config.toml
model = "multi-label audio tagger"
dataset = "single notes of musical instruments (NSynth)"
train_examples = 184686
gain_aug_db = 10
n_mels = 80
hop_length = 160
input = "mfcc"
spec_augment = true
win_length = 400
arch = "conformer"
norm = "layernorm"
activation = "gelu"
mlp_ratio = 3
head_dim = 32
fused_qkv = false
qk_norm = false
layer_scale_init = 1.0
dropout = 0.1
inner_norm = false
subsampling = 2
layers = 12
width = 160
positions = "learned"
kernel_size = 31
num_labels = 36
init = "orthogonal"
residual_init = "none"
optimizer = "soap"
beta2 = 0.95
lr = 0.0029
beta1 = 0.9
shampoo_beta = 0.95
eps = 1e-08
precondition_frequency = 10
max_precond_dim = 1536
one_sided = false
adamw_lr_other_params = 0.0011
grad_clip = 1.0
cautious_weight_decay = true
ema_decay = 0.999
steps = 2800
batch_size = 64
epochs = 1.0
lr_schedule = "cosine"
final_lr_fraction = 0
warmup_steps = 560
weight_decay = 0.5
adamw_weight_decay_other_params = 0.05
Rows from block 6 of a small multi-label audio tagger, named by matrix and row number. Rows with one number belong to one neuron. Each number is 500 + 40 x the weight over its row's rms, rounded and kept within 0 to 999. All counts start at 0. Numbers have three digits each.
After each neuron's rows are labels from the 100 clips, of 14976, where the neuron reaches its highest value: "loudest" is the band of the loudest frequency at the time of the peak. Only what is clearly more common there than usual is listed. The data: single notes of musical instruments (NSynth).
# fc1: first MLP up (model.blocks.6.ff1.fc1.weight, 480x160), inputs 0-79
# fc2: first MLP down (model.blocks.6.ff1.fc2.weight, 160x480, transposed), outputs 0-79

fc1.308:502523502496459576484567452455501447571432480459495487477545543501516548488456500472483607502523460567502559569427433436543538487515523497456561479441480535553445556487508555536519485520545483480498474515516545485493471485472526486457533478
fc2.308:457495484493489436501457427551549483492576473511411560515468517585500487548597560452537501503433507426504472414515540505448480500561433510487524510565528473491518517458506504465487453430564531462550527460455434497475525568484488549565513479
loudest: 500 to 1000 Hz

fc1.301:508516532532541494531492574531493463547522494552491479571489510497556431483564468551489501526473518459507501513556495493518515446512495547451526481597589483545481497516438529494519480499509491503484489493474512441502463471499481464507432546
fc2.301:491496561527462477454479538456438492458527523448466530476470488460368533458445521525607561462544439434431484504486446481547449557574463483506530479464455522488565599454498472509526510534427470514484519469496474490489509481475526559525520476
loudest: 500 to 1000 Hz

fc1.467:403497498531486496476535491495510582486504464405544519497485575546454479521547552498473519492526498492508485477550489463483492511478544553482516516507520538427530517490529450484531481474505377495517500455488493498517441439530464510486470533
fc2.467:468491438466469487470536465505557521501486512525447536514505479511439586449450513498496422484404476561440539470483537479489546496458511511516465503422493480531499601496489511434485480455522557451503466537572503487527505485484548505503538595
loudest: 250 to 500 Hz

fc1.17:463515511522464587486509467472515460474515553512473470481503489523448520487605557530570447472507482492503486532509492478498520471498418510469564512508559460469496512525524421502479492534521494456464464480512468428402489478494434428502491481
fc2.17:548475517471561496502468530520510476520484491428468491495520491460558527477520446479489565444490507507432505475578513474489438510473553501469416393540489557534491436471532509471575535480538481472528523468476622593566448571489548484435598477
loudest: 1000 to 2000 Hz

fc1.140:472481517483472539443498504470520525534497478449490483501484493466568490466540512510482530526524498533534482501452451497539536509425501492419487508506465516530527613471490511538457481535505574494507390443502507544513528500597446441536499504
fc2.140:429445509478515503565522430459486489487466487508518456534516487456412498475522516493561436495471543443515485491479528517455455502498495499587477436425522437486477441533507443463447448496515488460452580515547490423552552523508509547480553487
loudest: 1000 to 2000 Hz

fc1.382:529432471504550514548432450514475460431579559536472466480503527505522511490541541574508424491426523423489533511491557527536501513449469478509507518503494488485526487533493464464545501489469481445465483498518483479555434482519581498490487560
fc2.382:505501497479471511484563626422466525477459538465484472517470475497532431423475480498533517521480458557565536527459511473482468464470480455463521509459524504528505446556519507544505436460534504489532481507486557446459543464537529580452506477
loudest: 250 to 500 Hz

fc1.477:490514510463575493581413557503603456449536524464544486464502464486489461511488453528459488510509509476437534521500392442479545543494522479451546483481565476459500488414506482444541487525487492450573475493561476452460468511525504516445412461
fc2.477:484502511498529528413495497630574487516423481552458548515436548487572515467490507481506513441467470474541454512484468555559442455432488512521483445539545449510524456602558457535450534480497481570480471488489507505483456521506474496475575533
loudest: 4000 to 8000 Hz

fc1.419:466467553506515486500437560481492458579516574463482503517524512524536471493551480431530483545531525577407479486595437561588550536443425524402495462527520502522459506460496508487519448458504434441475417579425529515506485428483558502528454519
fc2.419:548470550580466544505520477523529495482468524509484471443539491507502498521503529529409484453463519425513405514458475458510434531488402523525453453573555524476575506554477483517475484518432472468434499483503476508484520511466516426435478469
loudest: 4000 to 8000 Hz

fc1.77:477519495496489596518492547477461552533513454476512496505559505468552504507606464501569535539498518523472438490482533563550493501465504436453553502583467470512500498532507458470446549552490414517547434516490538496497497514540554489441471436
fc2.77:526451523473503434455518512531491475466467516512522527478467496514480498426475546555477419510561522523520540406510450476478529427507530560579522441476547489453483534452481500526474434501488547508470514512491479477518583490508516505476566503
loudest: 1000 to 2000 Hz

fc1.372:516489521400465575455462523480552543469594466470489464475442535490451449509508484542457489534505507474389527504476556442484507524466456543457477476478575410505497544472496464546489543559510492472468483447435575438474486484484409443471474490
fc2.372:498469590522517510480497529468477513535482537474550564492550513586526518445461468491514495486533514485549488486493476527542437419485487518501486506485516502510543524546493472519466483487453511417541515507528529547470613432524506519515449507
loudest: 4000 to 8000 Hz

fc1.224:438465478486457502505508517542481482472492547547590536511560466555492504470508438611513470474469521523455538491509481521502486545570497512526513492388510508542486481493450463462525505530532515544497505549586531455524558473458454499487545487
fc2.224:427464458460453507505479532474523494533489519422484429462485512490497488526495521439480570515518527444511456542509558500466456432465475418483450473538457542461492497509524552480496473479466466423500540506469477533541480538421525499527445481
loudest: 4000 to 8000 Hz

fc1.402:513496548525543488444519471481489468502551545455532502582455508482498535477497557500417410507451545478449501602590455514547501562521520471477526439473502444518534591475441425494506508406559552514505464513531507469521442500485528528459547525
fc2.402:483519422495511512461510456527586543543499424510494516505489514566549526545512491493545542484470472562634565433553510504525509437432508530509447587468556523510500464536547512513491542487519518527435524466413522545483540492499512498465485459
loudest: 4000 to 8000 Hz

fc1.383:451550463483499509535488504443559456552442457575598478465558535550498454462508559491528479472417526535512530428444455555511497418542506541578528470468550567532487495489499481534526472501551421540505488547542473466470534479454496485548493519
fc2.383:530512496524450434456472509477470468489483555434469451529503479430510544457494492495480494589489508449554475594534476475535544519493577497423477455554502539541471493457473512494537500457507500482510521480512552462512491495515503524529515507
loudest: 2000 to 4000 Hz

fc1.169:495497512497578536467500464485455578543457462484558514447520516465446556475433583558532468503487438479531512582500546468464424523539486440500509464549548497445462461504461435542538541524536513575471504453567551454496433518514564536503563503
fc2.169:503528518525472549473503540494487482492518490519537500476492507525517456475511547516496518555532562626514522422559519501550547459359527486455513466457473567593547515460504463500457495463433412469565523543420427563490558453499483544513484513
loudest: 1000 to 2000 Hz

fc1.344:438549512474555510531502529509488552435590506536493564494509539538468559509492535517445484490549521497511547514441533480509488539515520475470508472493567503487486550451473481465488459452473445548518441507538490469439499463545526575500420586
fc2.344:564426471485468505463463461497582470582471531405573486458476455476536446515443482489514525499432592458516501483462499536540445485502566521581483465533449533433503464525481451421570487476462544494508524498460504511542472585468501490466484507
loudest: 2000 to 4000 Hz

fc1.227:496488382463463476493461519531477563450490510467503522493518483508526503421538541508477550519523522568437454490550422465426520464518492494486504510427440514493456476549511554432476480522584515597487501479453469454519547505512492467493447486
fc2.227:492450561485500535485508462483488446474544532521530495521471512511371479485565500470526474497473440496488493450499443574541502551471481575466403541496523559564486552475479506486475453570480500464500483643499486579475517468504538505533543532
loudest: 500 to 1000 Hz

fc1.430:472544483475576589484516480531542534526461481440516506486479579546503584558512480602480475483518535442524498454498439511501469467513575450519542423510484483492516439519449457496498550510568475560508464500513529501502509534490483450505492508
fc2.430:457510522501464447447550496497507435465497503495533428498475499478426400417501535470491484519483509513489541503480557503473472450438478538529518538480516571584475594551497495567438499456457490498530537538490473456518511539539575543449468528
loudest: 1000 to 2000 Hz

fc1.222:539431544493475533546549481529515420454436503505499454507492496519585434467495557524479572576413433477483535490509520438494459462517592569506441556548466546532483535452499492545532511477497539491522511594438513429573480513506466455440491484
fc2.222:514497506515498455492483532397415540462492548465538491536505509506450433477475541571479508499559489509484500478472437515540512564490437505450520423502558500467468529517413483486554434581485428519485343518554484559436511509453614524524508512
loudest: 2000 to 4000 Hz

fc1.435:480479496518497588435459518477373464532557510550490533480516546424528437527509556514451500444528545442496490497517469544503510582527469471518491470493480472507503492464522521490574501534500459513477496490447470458513461420532511517478529449
fc2.435:534476476495504485458575569455537494517419550528478554517513418503528563411476474544463517532471513511549478547485491475455482503445462525457506437587521455485442546573482490529460548467514573481435487499459448499411529521441511536464550523
loudest: 250 to 500 Hz

fc1.316:470542507553531498577488474509449544492443550559523506422533517566513493486518482495469461528533505456477502446503546483565539473493427514537558499487571565537552490461503474501480468472478505471520497471494485447550436445508480458438524512
fc2.316:508512462455461484541442507500534530544552442481442451542460530434498544466484485506477545468434475473539517472499445536457479507464492463496463528528526511450440455597482502580528445512490466531569452477453500525380457477498512606472485486
loudest: 250 to 500 Hz

fc1.300:549472603499507523477516525538518498413469461476518529504585465485555466539476462502514470493471554486511483537452490456487517464414479475482568512424466552509547523488463499497496570489504466552564475557529427467474496477502450462435493546
fc2.300:465573520559462496514448618434490509490582521524495508486442512476435511502509527495499515547531450491522495387518457574502565433553460510454480414553519476511467491502541512508544521538459510560480521464501466493416530510475576498551457468
loudest: 1000 to 2000 Hz

fc1.68:524508489459512492492482509477517457547516473507488506508492548530511446452571494513537418552413474458533527513446544601541419536488490454506514527520529525525493464560507503534590523527532507511497551524477581544476526494545511513508536497
fc2.68:518459473464431482567538488521495537479499556447492514546488544489517450523570510523556475468562583501494530537456483445510468581495491539482544499486518511449535502519524554391511489538491508506454504500536554400504521496529590491476497547
loudest: 250 to 500 Hz

fc1.245:537499475476495485490544482542485472461494508550505503482531465490469501468473518543367507473520479533452441529457516490492532526520492476453459507575465548550489583520478513482509502556514563477513551491447532538516438524544484501461522492
fc2.245:491487537556544511560502496492559509567481495526499510472585512528494496622511504520609502569481492503545526457452499407491453477480530514459572559497532420471524522441518511482480491509525505520491506482541543426477567471484516485535437529
loudest: 250 to 500 Hz

fc1.32:507430529477554484498513442446529502555519481433523502436475573515489444539468466508412504551521513566417496496582419460516528489429491528482480468480486488558507508413519472557503515524491452450537436485499556427458523507450541493507494496
fc2.32:497503542489520456455447527563530441506451473477457495467522530582476496505429434509470470483417488460557503522502488518483476519522466481451452490461478520539506526593557491495459424527489461425530546576524531496523520491419480517553494450
loudest: 4000 to 8000 Hz

fc1.378:398509565525538513481530447518521530497480473553486490475508513445473513473544554446491486545620516499494546571513522469502546489527499553444565447545507431491467517424553458454503530443501536548489491505504440460426498439533467489488474553
fc2.378:573467468439458494475533586476532515476473423453555412534497477460571497496533443480553608512509485478502549499512519560471445427485573436533528479536512498508545489483454528534504485500487454515488525491474525478469497528515519524519604472
loudest: 1000 to 2000 Hz

fc1.360:493490456515536522495495521524550455519517556473514482475507510524452530533522533475513469520468470438493451533461524523584533525537533504500493438513568485555444555484400501481538531506529521516457488497464484498487507499369475470571527517
fc2.360:489527502451503445479489470539461561491441454406491509504533495497496436416501483488488473438462578474498472437527478486468488517475489395488530453470519538455483478457446434594426487497410483486452411484566522513504540560444469496513468477
loudest: 4000 to 8000 Hz

fc1.315:515549518581491565488502526550544425482484479492571499491459540483449552455446446504510484581507526505477500499552519469516479457503467494489486374488529555541514485540534494508548505460546485589501476521487492583527489487510561471481544447
fc2.315:518451558534425531583494537432490521479531555504511456573521485491509459559483479502468545514566497493486533482435472564481569417468432512496486513530506522464479535555527603449449550473469511537462518477531481507457576514544537491538480544
loudest: 250 to 500 Hz

fc1.370:492530503486520552536535504509483605463478439456589529461486524521489485470519438524473599533479498535529559482515518453485464550502532458444515484515565490520532521447484453554484559506517494539481423513458406500432456450506489442420518518
fc2.370:474488574477449473507473507402525527503568596543342495522552485505532477472573560536566511502505571496479477455442405533498434495457507556487482472514539421561479511512446524549526424492476579539514552523523475472488478531559512480547502509
loudest: 1000 to 2000 Hz

fc1.268:458519471523522511496519468567443512482567501382496478475527492554565501532542473507461416468527503545457515562465536545451471558562486488465510486479501480457475563493457497506494528519487490529343528499514552531545588487502490526583462479
fc2.268:501484473452522541494477451522460455517423519549458510515485462477415514477476524489544521518467488489556497473577445497543526523408462544449520490517422522507548445514540439487521505507490500500539375471534451481471489507528558459427534520
loudest: 1000 to 2000 Hz

fc1.127:511510536457541584449544511451520507559580505543540483523539531425471492510511498539500537587470510497554496506495438497529462472504543464496456526480452498421518489513557466566516524531519467509499516604512513444475529553481479550467485540
fc2.127:520569465540469486533529471550469538438439455473474559530546482463470511516532494441491469493526499562448526436498482498483545506494501515495541441480516478604443578504525511423527449468577429559528510442460443476526540514477480575515477496
loudest: 500 to 1000 Hz

fc1.287:475508538522500495476492484451487508396558530473576459583545463505544539513505505562519537576494397478396476486483477539560525473500472519482479412551388501537508544467490517493497489455496508504532496552477509473495474417434470511458488498
fc2.287:487469506463492495504518526464491498496440495522420564461502512453472515370460533489486558517548528500557533529534461428484539456519484479500518483489530442521500572545469489516453542550537535545497480552472459509501591579544522497541455503
loudest: 500 to 1000 Hz

fc1.398:460488557491501529524527513485525456502448475553491461466505513595507467486455479501463439415431452435518548524534497492453511507535526503500552488554523513511560461634528506489475502492477473457563507426534467522480552419488516466457493475
fc2.398:508489461429507508477480473504494459514502532508571512514452480425550498524510462521517535545529579432470472476458555523467407554534502488529455574427474495533496511490524413503542435430548556503500512504469561519441444527467443457519477475
loudest: 4000 to 8000 Hz

fc1.325:506479494437448538512494503546496502383537511494463561548572494507456528557534538490466554500510466498509501477472527479507483560537489479454447475503520525517478569470477551469500480453543531517499457472437505485516555477539507504446458515
fc2.325:393459481486544467478519406496487477534503423494519492488481502511491521544484498462536518514518495568502504474466482481495509474546545501493477553479422562509520511528540438521473434473490507493532573537587535448474473481491554507512495499
loudest: 500 to 1000 Hz

fc1.181:571464572454489496548482499567517456478567468438561508510491478528497544499493464515487494508447485484516502519483480521512603483476444531451532441526498546459456464497510466454534447554563488524470442478489511557495494559462454451469506561
fc2.181:446555495546506441474488558492483501534487559498507526468475532555550495419539569480488489516527510478532518508500472501536520585500507520497457573564543553563552499520477521528443578498529545476518515491444551571398530529555559470481480489
loudest: 1000 to 2000 Hz

fc1.4:481509524542546499536531503552493518516584521399401445577488533486505587543515525488516504535506464505496457433458493539591469503522464608501556457415549447517515542522423515503549528533504518548528451498559580546459502561505462531502436494
fc2.4:546516496455477552434539470494489495480518406551530530534506529502512444512506508472458544431442510506526498518483517530497613539498513436509483451479511551524478461444536541568501510524505467550425492484483486485482434471467539490476541504
loudest: 500 to 1000 Hz

fc1.293:495514490509473498474478509458484495472534479503544486517508486472435477523538546478464475446495488482457467458500528415463505560476584404524511459618555501437492536516537515418595460514521504553454512437495419529452555523497555404460504521
fc2.293:529515559458472501537513467538537574491474510496569564443511473530521484468476487546572499498500525479522487486471466554576557477526459574416461534476536502493491452462457431543473466531454465509501482538548496490535496416530498513515475498
loudest: 1000 to 2000 Hz

fc1.218:503464539489535543458467500447501576472401495474551472522485513572527511535525472466484510565517463493485462546561417472500478498485500501486544518403526521526497510518495467487547441459556400517516441511527572520444464508521457520524522445
fc2.218:470492513484534447455524503477521455514548489533589530446453527476513479496524504516503477476416517480450508552494557498517526553544489540472493520546437479481546486492534495529499481521462546507532566547469455518564557461466480457485452514
loudest: 4000 to 8000 Hz

fc1.217:521453480447499557441485495451481544418561457464491479473520532505470503516497514536486515507499491439485501530522445496539498507540472532491464474504595485536522510568513521511468490462589469511485445473475482462386418452524528518523524521
fc2.217:480522515449551452418481508441483436501490509526534531473446444502540528459541410469513532458475591532483556495528513508473486499513596511529529546476443486487535452507480488535494500432526466508541549491465511492466540425529405550488501507
loudest: 4000 to 8000 Hz

fc1.354:499475465529555492608456548526476507525512471436457449536545447495538484483518463476528528537504509548504508479561482510454537455526476453413466502501571464539505534503469541499440431479531592512459543481439520428500535508485477496487440548
fc2.354:459452489445505589432476468535477438566486555555450523516539511449524506558520449549495522543499483564500516543466474482549420505512447579476532496458511465487468521453507476462538601556501431466472439547509499516444521471513558465524500488
loudest: 250 to 500 Hz

fc1.39:579510449487516443461545483533522535487509457551601458547526471503497560530557548475501524608462566431474539454501540444511469503507474525431474496565504506517457558493503438513517483501549506537520502501466460503496480516525468481522513489
fc2.39:422443529502450528553467533451503457460499579471462522528479535562469623467511509503503533527535401573541486569501478506488486509490522470499521549522451503507631416528523490439453499516568534482465583516521481512484494482475501527487418509
loudest: 500 to 1000 Hz

fc1.371:489525505504520553461501507472513444474524464476503500569487435457477539505536526464466503561466527465562509429463496487602469601516434487511532485496497470493494553475472483531489537450516461459558493487533529563434466502488569507517479523
fc2.371:491491528494504512510452511480495533488477539508512538428501440510545464471517502515540564449576506483463526552522579470534555490504521491543455452488533531492524498559526541558532394536495530509479446501458510410546475542434485481493474515
loudest: 2000 to 4000 Hz

fc1.23:444478516536437445564473542481500482531513408508511465523502509528494488553503500529477462506500509513468484507489493520506480505513504517471549577454539591490500524489478473476532494534518547432441513481511498506606446401597566490472476582
fc2.23:549535493413485556505546504492543526480494502502500553439481567479583580505479486508540479511484537484468430532495566453486512461528433533570495488514461450493476540528563497462562474458492512479514423455516493479457416483455500520517571502
loudest: 250 to 500 Hz

fc1.313:569513530534561458533555542474524490500517490475514559444515488491538505464521462520485544461479550510448483506508506552536529542534469433494451539518447470454563566580512420526504512511483473536549450463477491462475509520519512515465578465
fc2.313:520553530521430550518434527549516599507503495483479503501513506505543505504519541576463451512523552483551500507484475514552519487413493580498549472554548554543462440478503533478512520513494564510525535481497506521511576482506475480536487479
loudest: 500 to 1000 Hz