python train.py --spec_augment=true --inner_norm=false --positions="learned" --kernel_size=31 --beta1=0.9 --one_sided=false --adamw_lr_other_params=0.0011
Rows from block 8 of a small multi-label audio tagger, named by matrix and row number. Rows with one number belong to one neuron. Each number is 500 + 50 x the weight over its row's rms, rounded and kept within 0 to 999. All counts start at 0. Numbers have three digits each. After the name is the row's rms in percent of the matrix's.
Before each neuron's rows are labels from the 100 clips, of 14976, where the neuron reaches its highest value: "responds to" is what is common among them. Only what is clearly more common there than usual is listed. The data: single notes of musical instruments (NSynth).
# fc1: first MLP up (model.blocks.8.ff1.fc1.weight, 480x160), inputs 0-39
# fc2: first MLP down (model.blocks.8.ff1.fc2.weight, 160x480, transposed), outputs 0-39

responds to: vocal
fc1.243 113:476518550448472441540525458517476493476469438344450556501545493553550491488393474499551486478475520580519520539465444532
fc2.243 104:488456377495548519496484542481484510571514568520513499448509493427471511552589436525425517501596428496463460484494461489

responds to: octave 1; bass; pitch class E
fc1.420 093:568491485525446454529466513494543543406468446468445561449506461493438406463614432505509483485443537582432468511490594520
fc2.420 103:466491516445574565490523509497495496512557541586602504620590415460551505545502579567543431452514466514502530446542445483

responds to: pitch class F; octave 4
fc1.314 096:607500455494500569540494520479531499625615497547530447435545481430525559441438421532558488494540479528481508520460451482
fc2.314 092:497431520452480462500469512485587499489477566489473569577528571567478414555521534480527532536583545499496458408536548529

responds to: vocal; octave 5
fc1.374 097:417508514477489421559532504555517427604560529418486458492558476505575465484472410561556489518400499551485448577621553537
fc2.374 097:534502523583492504460481368495485485447465503490457511504338426508467521529472424462523556423562482525522509399460481528

responds to: bass; source: synthetic; octave 7; vocal
fc1.288 113:543556575430505507543443502432493571467528503518564551369460507546526470436496569493549497377452331556519481511498532454
fc2.288 114:411492474443488416537614497523536440456496512573482472661565556369418514489451478512493444532597570462516470509474414515

responds to: pitch class G#; source: synthetic; octave 2; note: G#2
fc1.10 098:537505495426406539510481484467516486426517514480517504487536494576573476599550500566418508570479472547611396553443585430
fc2.10 102:438528457474529385442494562419458481537402581506494454437420504425449526467469550490515460401475455523481544501547461457

responds to: pitch class D; octave 1; note: D1; octave 7
fc1.39 108:673528543584551509463531457499542480499437436464589462508441548551515512500475483511515568542557512520466611547478513402
fc2.39 106:364456529466469615520455512550384539471494472542459580450499490480495429576503508536508441473469534538511464365489677536

responds to: pitch class F; pitch class D#
fc1.110 130:532502449449465492489551403586592530505463390501439516472446432448502551631519522512446481421547454582445506457472445523
fc2.110 122:461531491490557500507451492506482445498524621608575471544503494587468438338573500474468472545448543497523472494483484468

responds to: octave 2; pitch class G#; note: G#2
fc1.464 096:638543462511487557492527445559477566511487579501453530545495438521472446556474623431465552574563482496496524395530433526
fc2.464 116:510576517504516525496587512493541442505539408521504530538517469442513612461560437579505512504497518457448402608523573532

responds to: octave 3
fc1.69 109:491665519551486490556679501560573447438556543532450459513542505445574539508403500538489514525476525477563541512519510540
fc2.69 098:500381520472525527489429522382447557567460418475469575474412511596435557494539536435454472539512526541519441540568525478

responds to: pitch class G#; octave 3; note: G#3; source: acoustic
fc1.139 090:562500463484527542416535535511680449482498485450515617515472481570526534519527538497504480465572452523576485497479404532
fc2.139 094:534477493466528553538442611456403485510462548460464418482496524494455515452511456503453545518521374481473598523502517520

responds to: pitch class F; octave 4; note: F4; octave 7
fc1.202 097:489462470565565450426554492465552444448587555468535546473644461536530568621415509473507502430525527535550467448518493499
fc2.202 095:483384428511475447548501527508581550549476469441566516527428501475467490491576482538531498547518476432432502492465524517

responds to: bass; pitch class A#; note: A#2; note: A#5
fc1.27 089:507577567506519553591445533401472476457445450497536555462490479508481562416482484518500458461514457493520515474549558571
fc2.27 090:547433464566490472492473518457416490499544513549507534570470460449562463492466479532504566533603518534542510538396479453

responds to: octave 3; pitch class B; note: B3
fc1.122 129:524606390437587578494513534486537489487471529530490473545472543462499441527551549644484408444398480543408430502500499502
fc2.122 109:509459562502378526467486458465492450420504495483506485508477450480503570488391532421435532486556486508597508472561526442

responds to: pitch class G#; synthetic; note: G#2
fc1.426 110:467489504608495457427449572494573375552526493543509524544438541516504492578573548510529437522471587568502462467495534528
fc2.426 116:512529596515478509530504547456380487437558605553492543544454435489486574474536473564456434474544478488472590574553578543

responds to: octave 1; pitch class D#; note: D#1
fc1.308 102:507440459461466525447517506571545415539574635476479459495557553388548484492531564524472574564517460524373448482569560478
fc2.308 098:479563584485543532440453501492505530420536470505471528452448475538413509569412515466528436506406503495516494573530570514

responds to: bass; octave 1; octave 2; pitch class C
fc1.85 103:571463525445517453492486472539485434421428554499464525500515474515485554406454512471514486531414488481563528513454478494
fc2.85 096:412461554524466443557485511523510560527531489407526489403477486493490443553502583576454486453555548511487431507460537453

responds to: octave 1; pitch class A; brass
fc1.240 097:448415424532520507555475462484414547478531530542490530499563496478578577487549479505488527548432426545544490538501512549
fc2.240 101:622427467415502540412541526491578407486463510673544411619519470537458533554481559519523494428478490519478532536534514548

responds to: source: electronic; pitch class C; octave 1; octave 2
fc1.255 097:491522536496532517558494461511567485563446496540523518392595500490492544517537537503479471516496536552479538506483467513
fc2.255 098:506473452520507434500491496472548542402482523474462522502500489540560510598446451509425523463504494630539493476488506463

responds to: pitch class B; octave 5; note: B5
fc1.133 120:486550392439453456571580463569507523420555521421528476481546540534523566525535566525537528429594438580446461528577488505
fc2.133 125:473542525525586539461469458442454453557440530573436439521458450415453431469442502416495532590515620477501462474381520509

responds to: octave 2; pitch class G#; vocal
fc1.325 100:537455468454528473595491548506549439518468461519532495525546464559534484548387488470503410525502596546410444495526468567
fc2.325 096:439492574514506562377540405470505507464669525493459551473458521482497501437565409501498555448441535499589464518495533442

responds to: octave 1; octave 2
fc1.291 127:512444452504435476545473551409523513436534565578427574412508545485582533498548515535480589594491502558466416528518571444
fc2.291 115:513561588522593558487483487585525479469523491477511465561472446475504537430390503482445504529617513484577482531417529546

responds to: vocal
fc1.409 094:490494456477535552546500469541517382497506480599484516494529485611470532439496580466513492499514455518487514480490501408
fc2.409 093:465480585532381422609510481493523471478486527399521458586483527440496491503506415477565588518476475494446466516446466514

responds to: pitch class F; vocal
fc1.317 100:413487485534425567512565477500454431466412497538486546446482626456449482480481473455495487525481469535539526505549480490
fc2.317 097:541528511446553484470463534477474489519560479498516358545503342475548529515460559484484533458455589420493596502491505493

responds to: synthetic; octave 2; pitch class A#; note: A#2
fc1.169 102:399566505444461502419578434439627452435515456507440512565482502523460512572445508563559515449555456502504509469474498473
fc2.169 108:506422479502504503569427534530404493531471553559588470521501619454504526471536506492526518521419521446463525465499508498

responds to: vocal; acoustic; octave 2
fc1.5 107:545553510582398442487504504458423565412443445522503489455449458445463527600601476536485516575504500435455482534480600439
fc2.5 102:466616496493436534566440500612611459497498530568488477568398503569539492508457532499438463373565517526469536486544446523

responds to: octave 1; instrument family: bass; pitch class G; note: G1
fc1.328 108:494480463527560509450484489474470413426529407405519444542465572503510514432513519428573509446504517395453560540550502514
fc2.328 114:479559495486581470517494467508588484519436501429579437519408510485439572548543525679486510515487392505589422476587559505

responds to: pitch class B; note: B5
fc1.293 109:617521483475391548567490560516491460458472457398575456470516482514481500579523494522480472535538494547526498523579439533
fc2.293 108:570454452474572421451463516493542540573491468487313439515510502392546537475435500515376574474510517516582493453441525509

responds to: acoustic; string; octave 3
fc1.463 094:427424490483494488540556523466617439476489522456495630472540481508521425442436480602445542381529549555513546466488575407
fc2.463 087:461531527490461434493443499554464494521446565494477401529472582454492589494582457412591495597469472510470530463558489515

responds to: pitch class D; octave 2; note: D2
fc1.81 107:564513493494529448529401441423411524492468471454531580488426542477463516493530439536456533490460481478457426425518529565
fc2.81 099:416482562464490550528520542513581412559504506616523386533507470542501444479460630538511491559506510485494561488459505454

responds to: acoustic; octave 1; string; instrument family: brass
fc1.61 086:473489556450424572460545502533478456563554431457509442476521476404528477580473507475429521485472504467602462448559519618
fc2.61 095:511514392519488486576488535434555448447474530505400591613543529520478608416567544562506465439570457590461562541520483471

responds to: octave 2; pitch class E; note: E2; note: D#2
fc1.398 092:471513497479572573435501544527501437535466579580468542475418432427528469473503427445533459464426459476477522466524532496
fc2.398 087:585411544519475503485478513434476492458509499492516526563547541573464515534543521482498445507563442512533449572474364519

responds to: octave 2; pitch class A; note: A2
fc1.118 085:549494547436475520539604488492549532546540531447458485538439487464510410505438499552487459503502533434457564463460431529
fc2.118 085:543440461479455476506479504534600590438487518624493527484503532520483574547530499430485534468499555513570503526501602466

responds to: vocal; pitch class D#
fc1.300 084:462521464380439503508477460585488433443528583456539557524501522500499630537335542548597486556453507536530380468511493477
fc2.300 095:538406521472472519507595542484543505482468502555496458595466497442515522513568517446507483498396478509489633471495539479

responds to: pitch class F; octave 7; note: F7
fc1.377 137:534466549527478484441506552468545394489495493486536523472525441500530610509440396473627581508499493463499489524471496431
fc2.377 141:484508464561421518495477464495508558513486468571382538513521419460441516519589590533527471464557537486503453514425491545

responds to: pitch class G#; mallet
fc1.239 087:510457478483534502435555531579629463489518582411451501565463591504618470552528560549486494457445455488439616431535459424
fc2.239 092:420462533508473561462465375458432508479531442593536504477504539480464539458435466443477452500524482517469377564535575516

responds to: synthetic; bass; octave 1; octave 7
fc1.340 077:524585428464540499483526510447447393423506575503529544514582530443509534548451540520469484510487464495406516468584403547
fc2.340 090:542447531506427481538529405534484461539480495416450499533496491527540489444572541431539539538552550473544452554341552446

responds to: pitch class F; octave 5; note: F5
fc1.130 104:475461568546550482496472564477524525500469605444525500436466462400453546505461392415526503545475467552428443524510499489
fc2.130 101:544521429537511567478531521448522440513572527535407478494520563494540555413502638549575550481565515462482541492523433506

responds to: vocal; octave 2
fc1.294 111:497457483431503403582480579508517451434480525486525549444517475536405438457478489477396414526548510550417508522427505483
fc2.294 109:533607518561536577458504485498472519532453441523431462552437489474625540569470497534585572500524609483526537508463506519

responds to: pitch class G#; synthetic; note: G#3
fc1.12 140:493411413464521504521474473446579442514536533489504539509416478484616457464502452461567438456563486511510468514490534530
fc2.12 153:529535453443485511484483453492481409520454555534352456542511521513551458506540572580489518403501445509404502461529596471

responds to: pitch class G#; octave 2; note: G#2; pitch class: A
fc1.283 085:505559593557566467528537423516500518513503593500524576481532433507522543550503485533463494454518512541551482542457535516
fc2.283 098:477444429395575455553533594477441547526495494459462484514456492592538507506534486458516549538442570413468452371509520524

responds to: bass; octave 1; pitch class A#; note: A#5
fc1.365 092:456427436426336598586535407471517449536474462517561468505460519478465502525506535532540553545508497521538442580565464543
fc2.365 085:482570633499551457518455505477474488507474470408415468457462485500470612393522470406500509520460519512506516476512514517

responds to: bass; octave 3; guitar; octave 1
fc1.363 112:538468454493548601488498556506473422519461495446458443561530530442515496397436577627455469480499450553407468417422524494
fc2.363 111:459511569443510517511502457500478607474525523463535493446455514579423470505501450424556436504446535441557545479532507500

responds to: source: electronic; octave 2; pitch class G#; note: G#2
fc1.216 096:577428510469433508432511539639517466486477467510418451487478514480447455503432577506519487563512568524472463469448448480
fc2.216 110:442464497455486496530426492428611429483436551518571507584496460454490532465515509492492505538411433409566519464473465448

responds to: octave 2; brass; pitch class: D; note: D2
fc1.252 082:500614511503523560441521445526474515530423488421556496512427487530394375529492573471538588486481536488480490457584534570
fc2.252 078:538369543495520482553552531510551510487549552579499447523581504555462526500490399429520472556551534542564465545458453406

responds to: bass; pitch class C; pitch class B
fc1.359 101:535466502559511505482581570543576459467503540446499518481472605512432458522401456409499460471511481621526542545469493464
fc2.359 103:550512503549464486542510500457511580490463465574480469568470458588491567515501498515474466527566544482561540492481473492

responds to: octave 3; acoustic; instrument family: reed; note: B3
fc1.389 098:510530491425458544502463468489412411424536504535487561490556489531447532516493505559501440516510469448540516376476572561
fc2.389 097:475475514567495471512662642447490402584525654481535524599488489520546536476495503508404468457496515451558520574534482565

responds to: pitch class G#; note: G#3; note: G#2; note: G#5
fc1.386 092:486450506429422568495513476465546441508463513598494559512465401607443475479535527531505477485547544528463494444463499540
fc2.386 092:536541504488504456468513545482428512481413523484486522540517577421465484492511534455516518466525404505555509585553473509

responds to: vocal; pitch class G#
fc1.462 080:442545521478548450460566439437551398497453506420514497439541537464517441507448521449403478471531500531468536540556478491
fc2.462 076:604396532465544548537446490507502580459526490523421522543429419540489548473466505535586572525499547521565460478435525548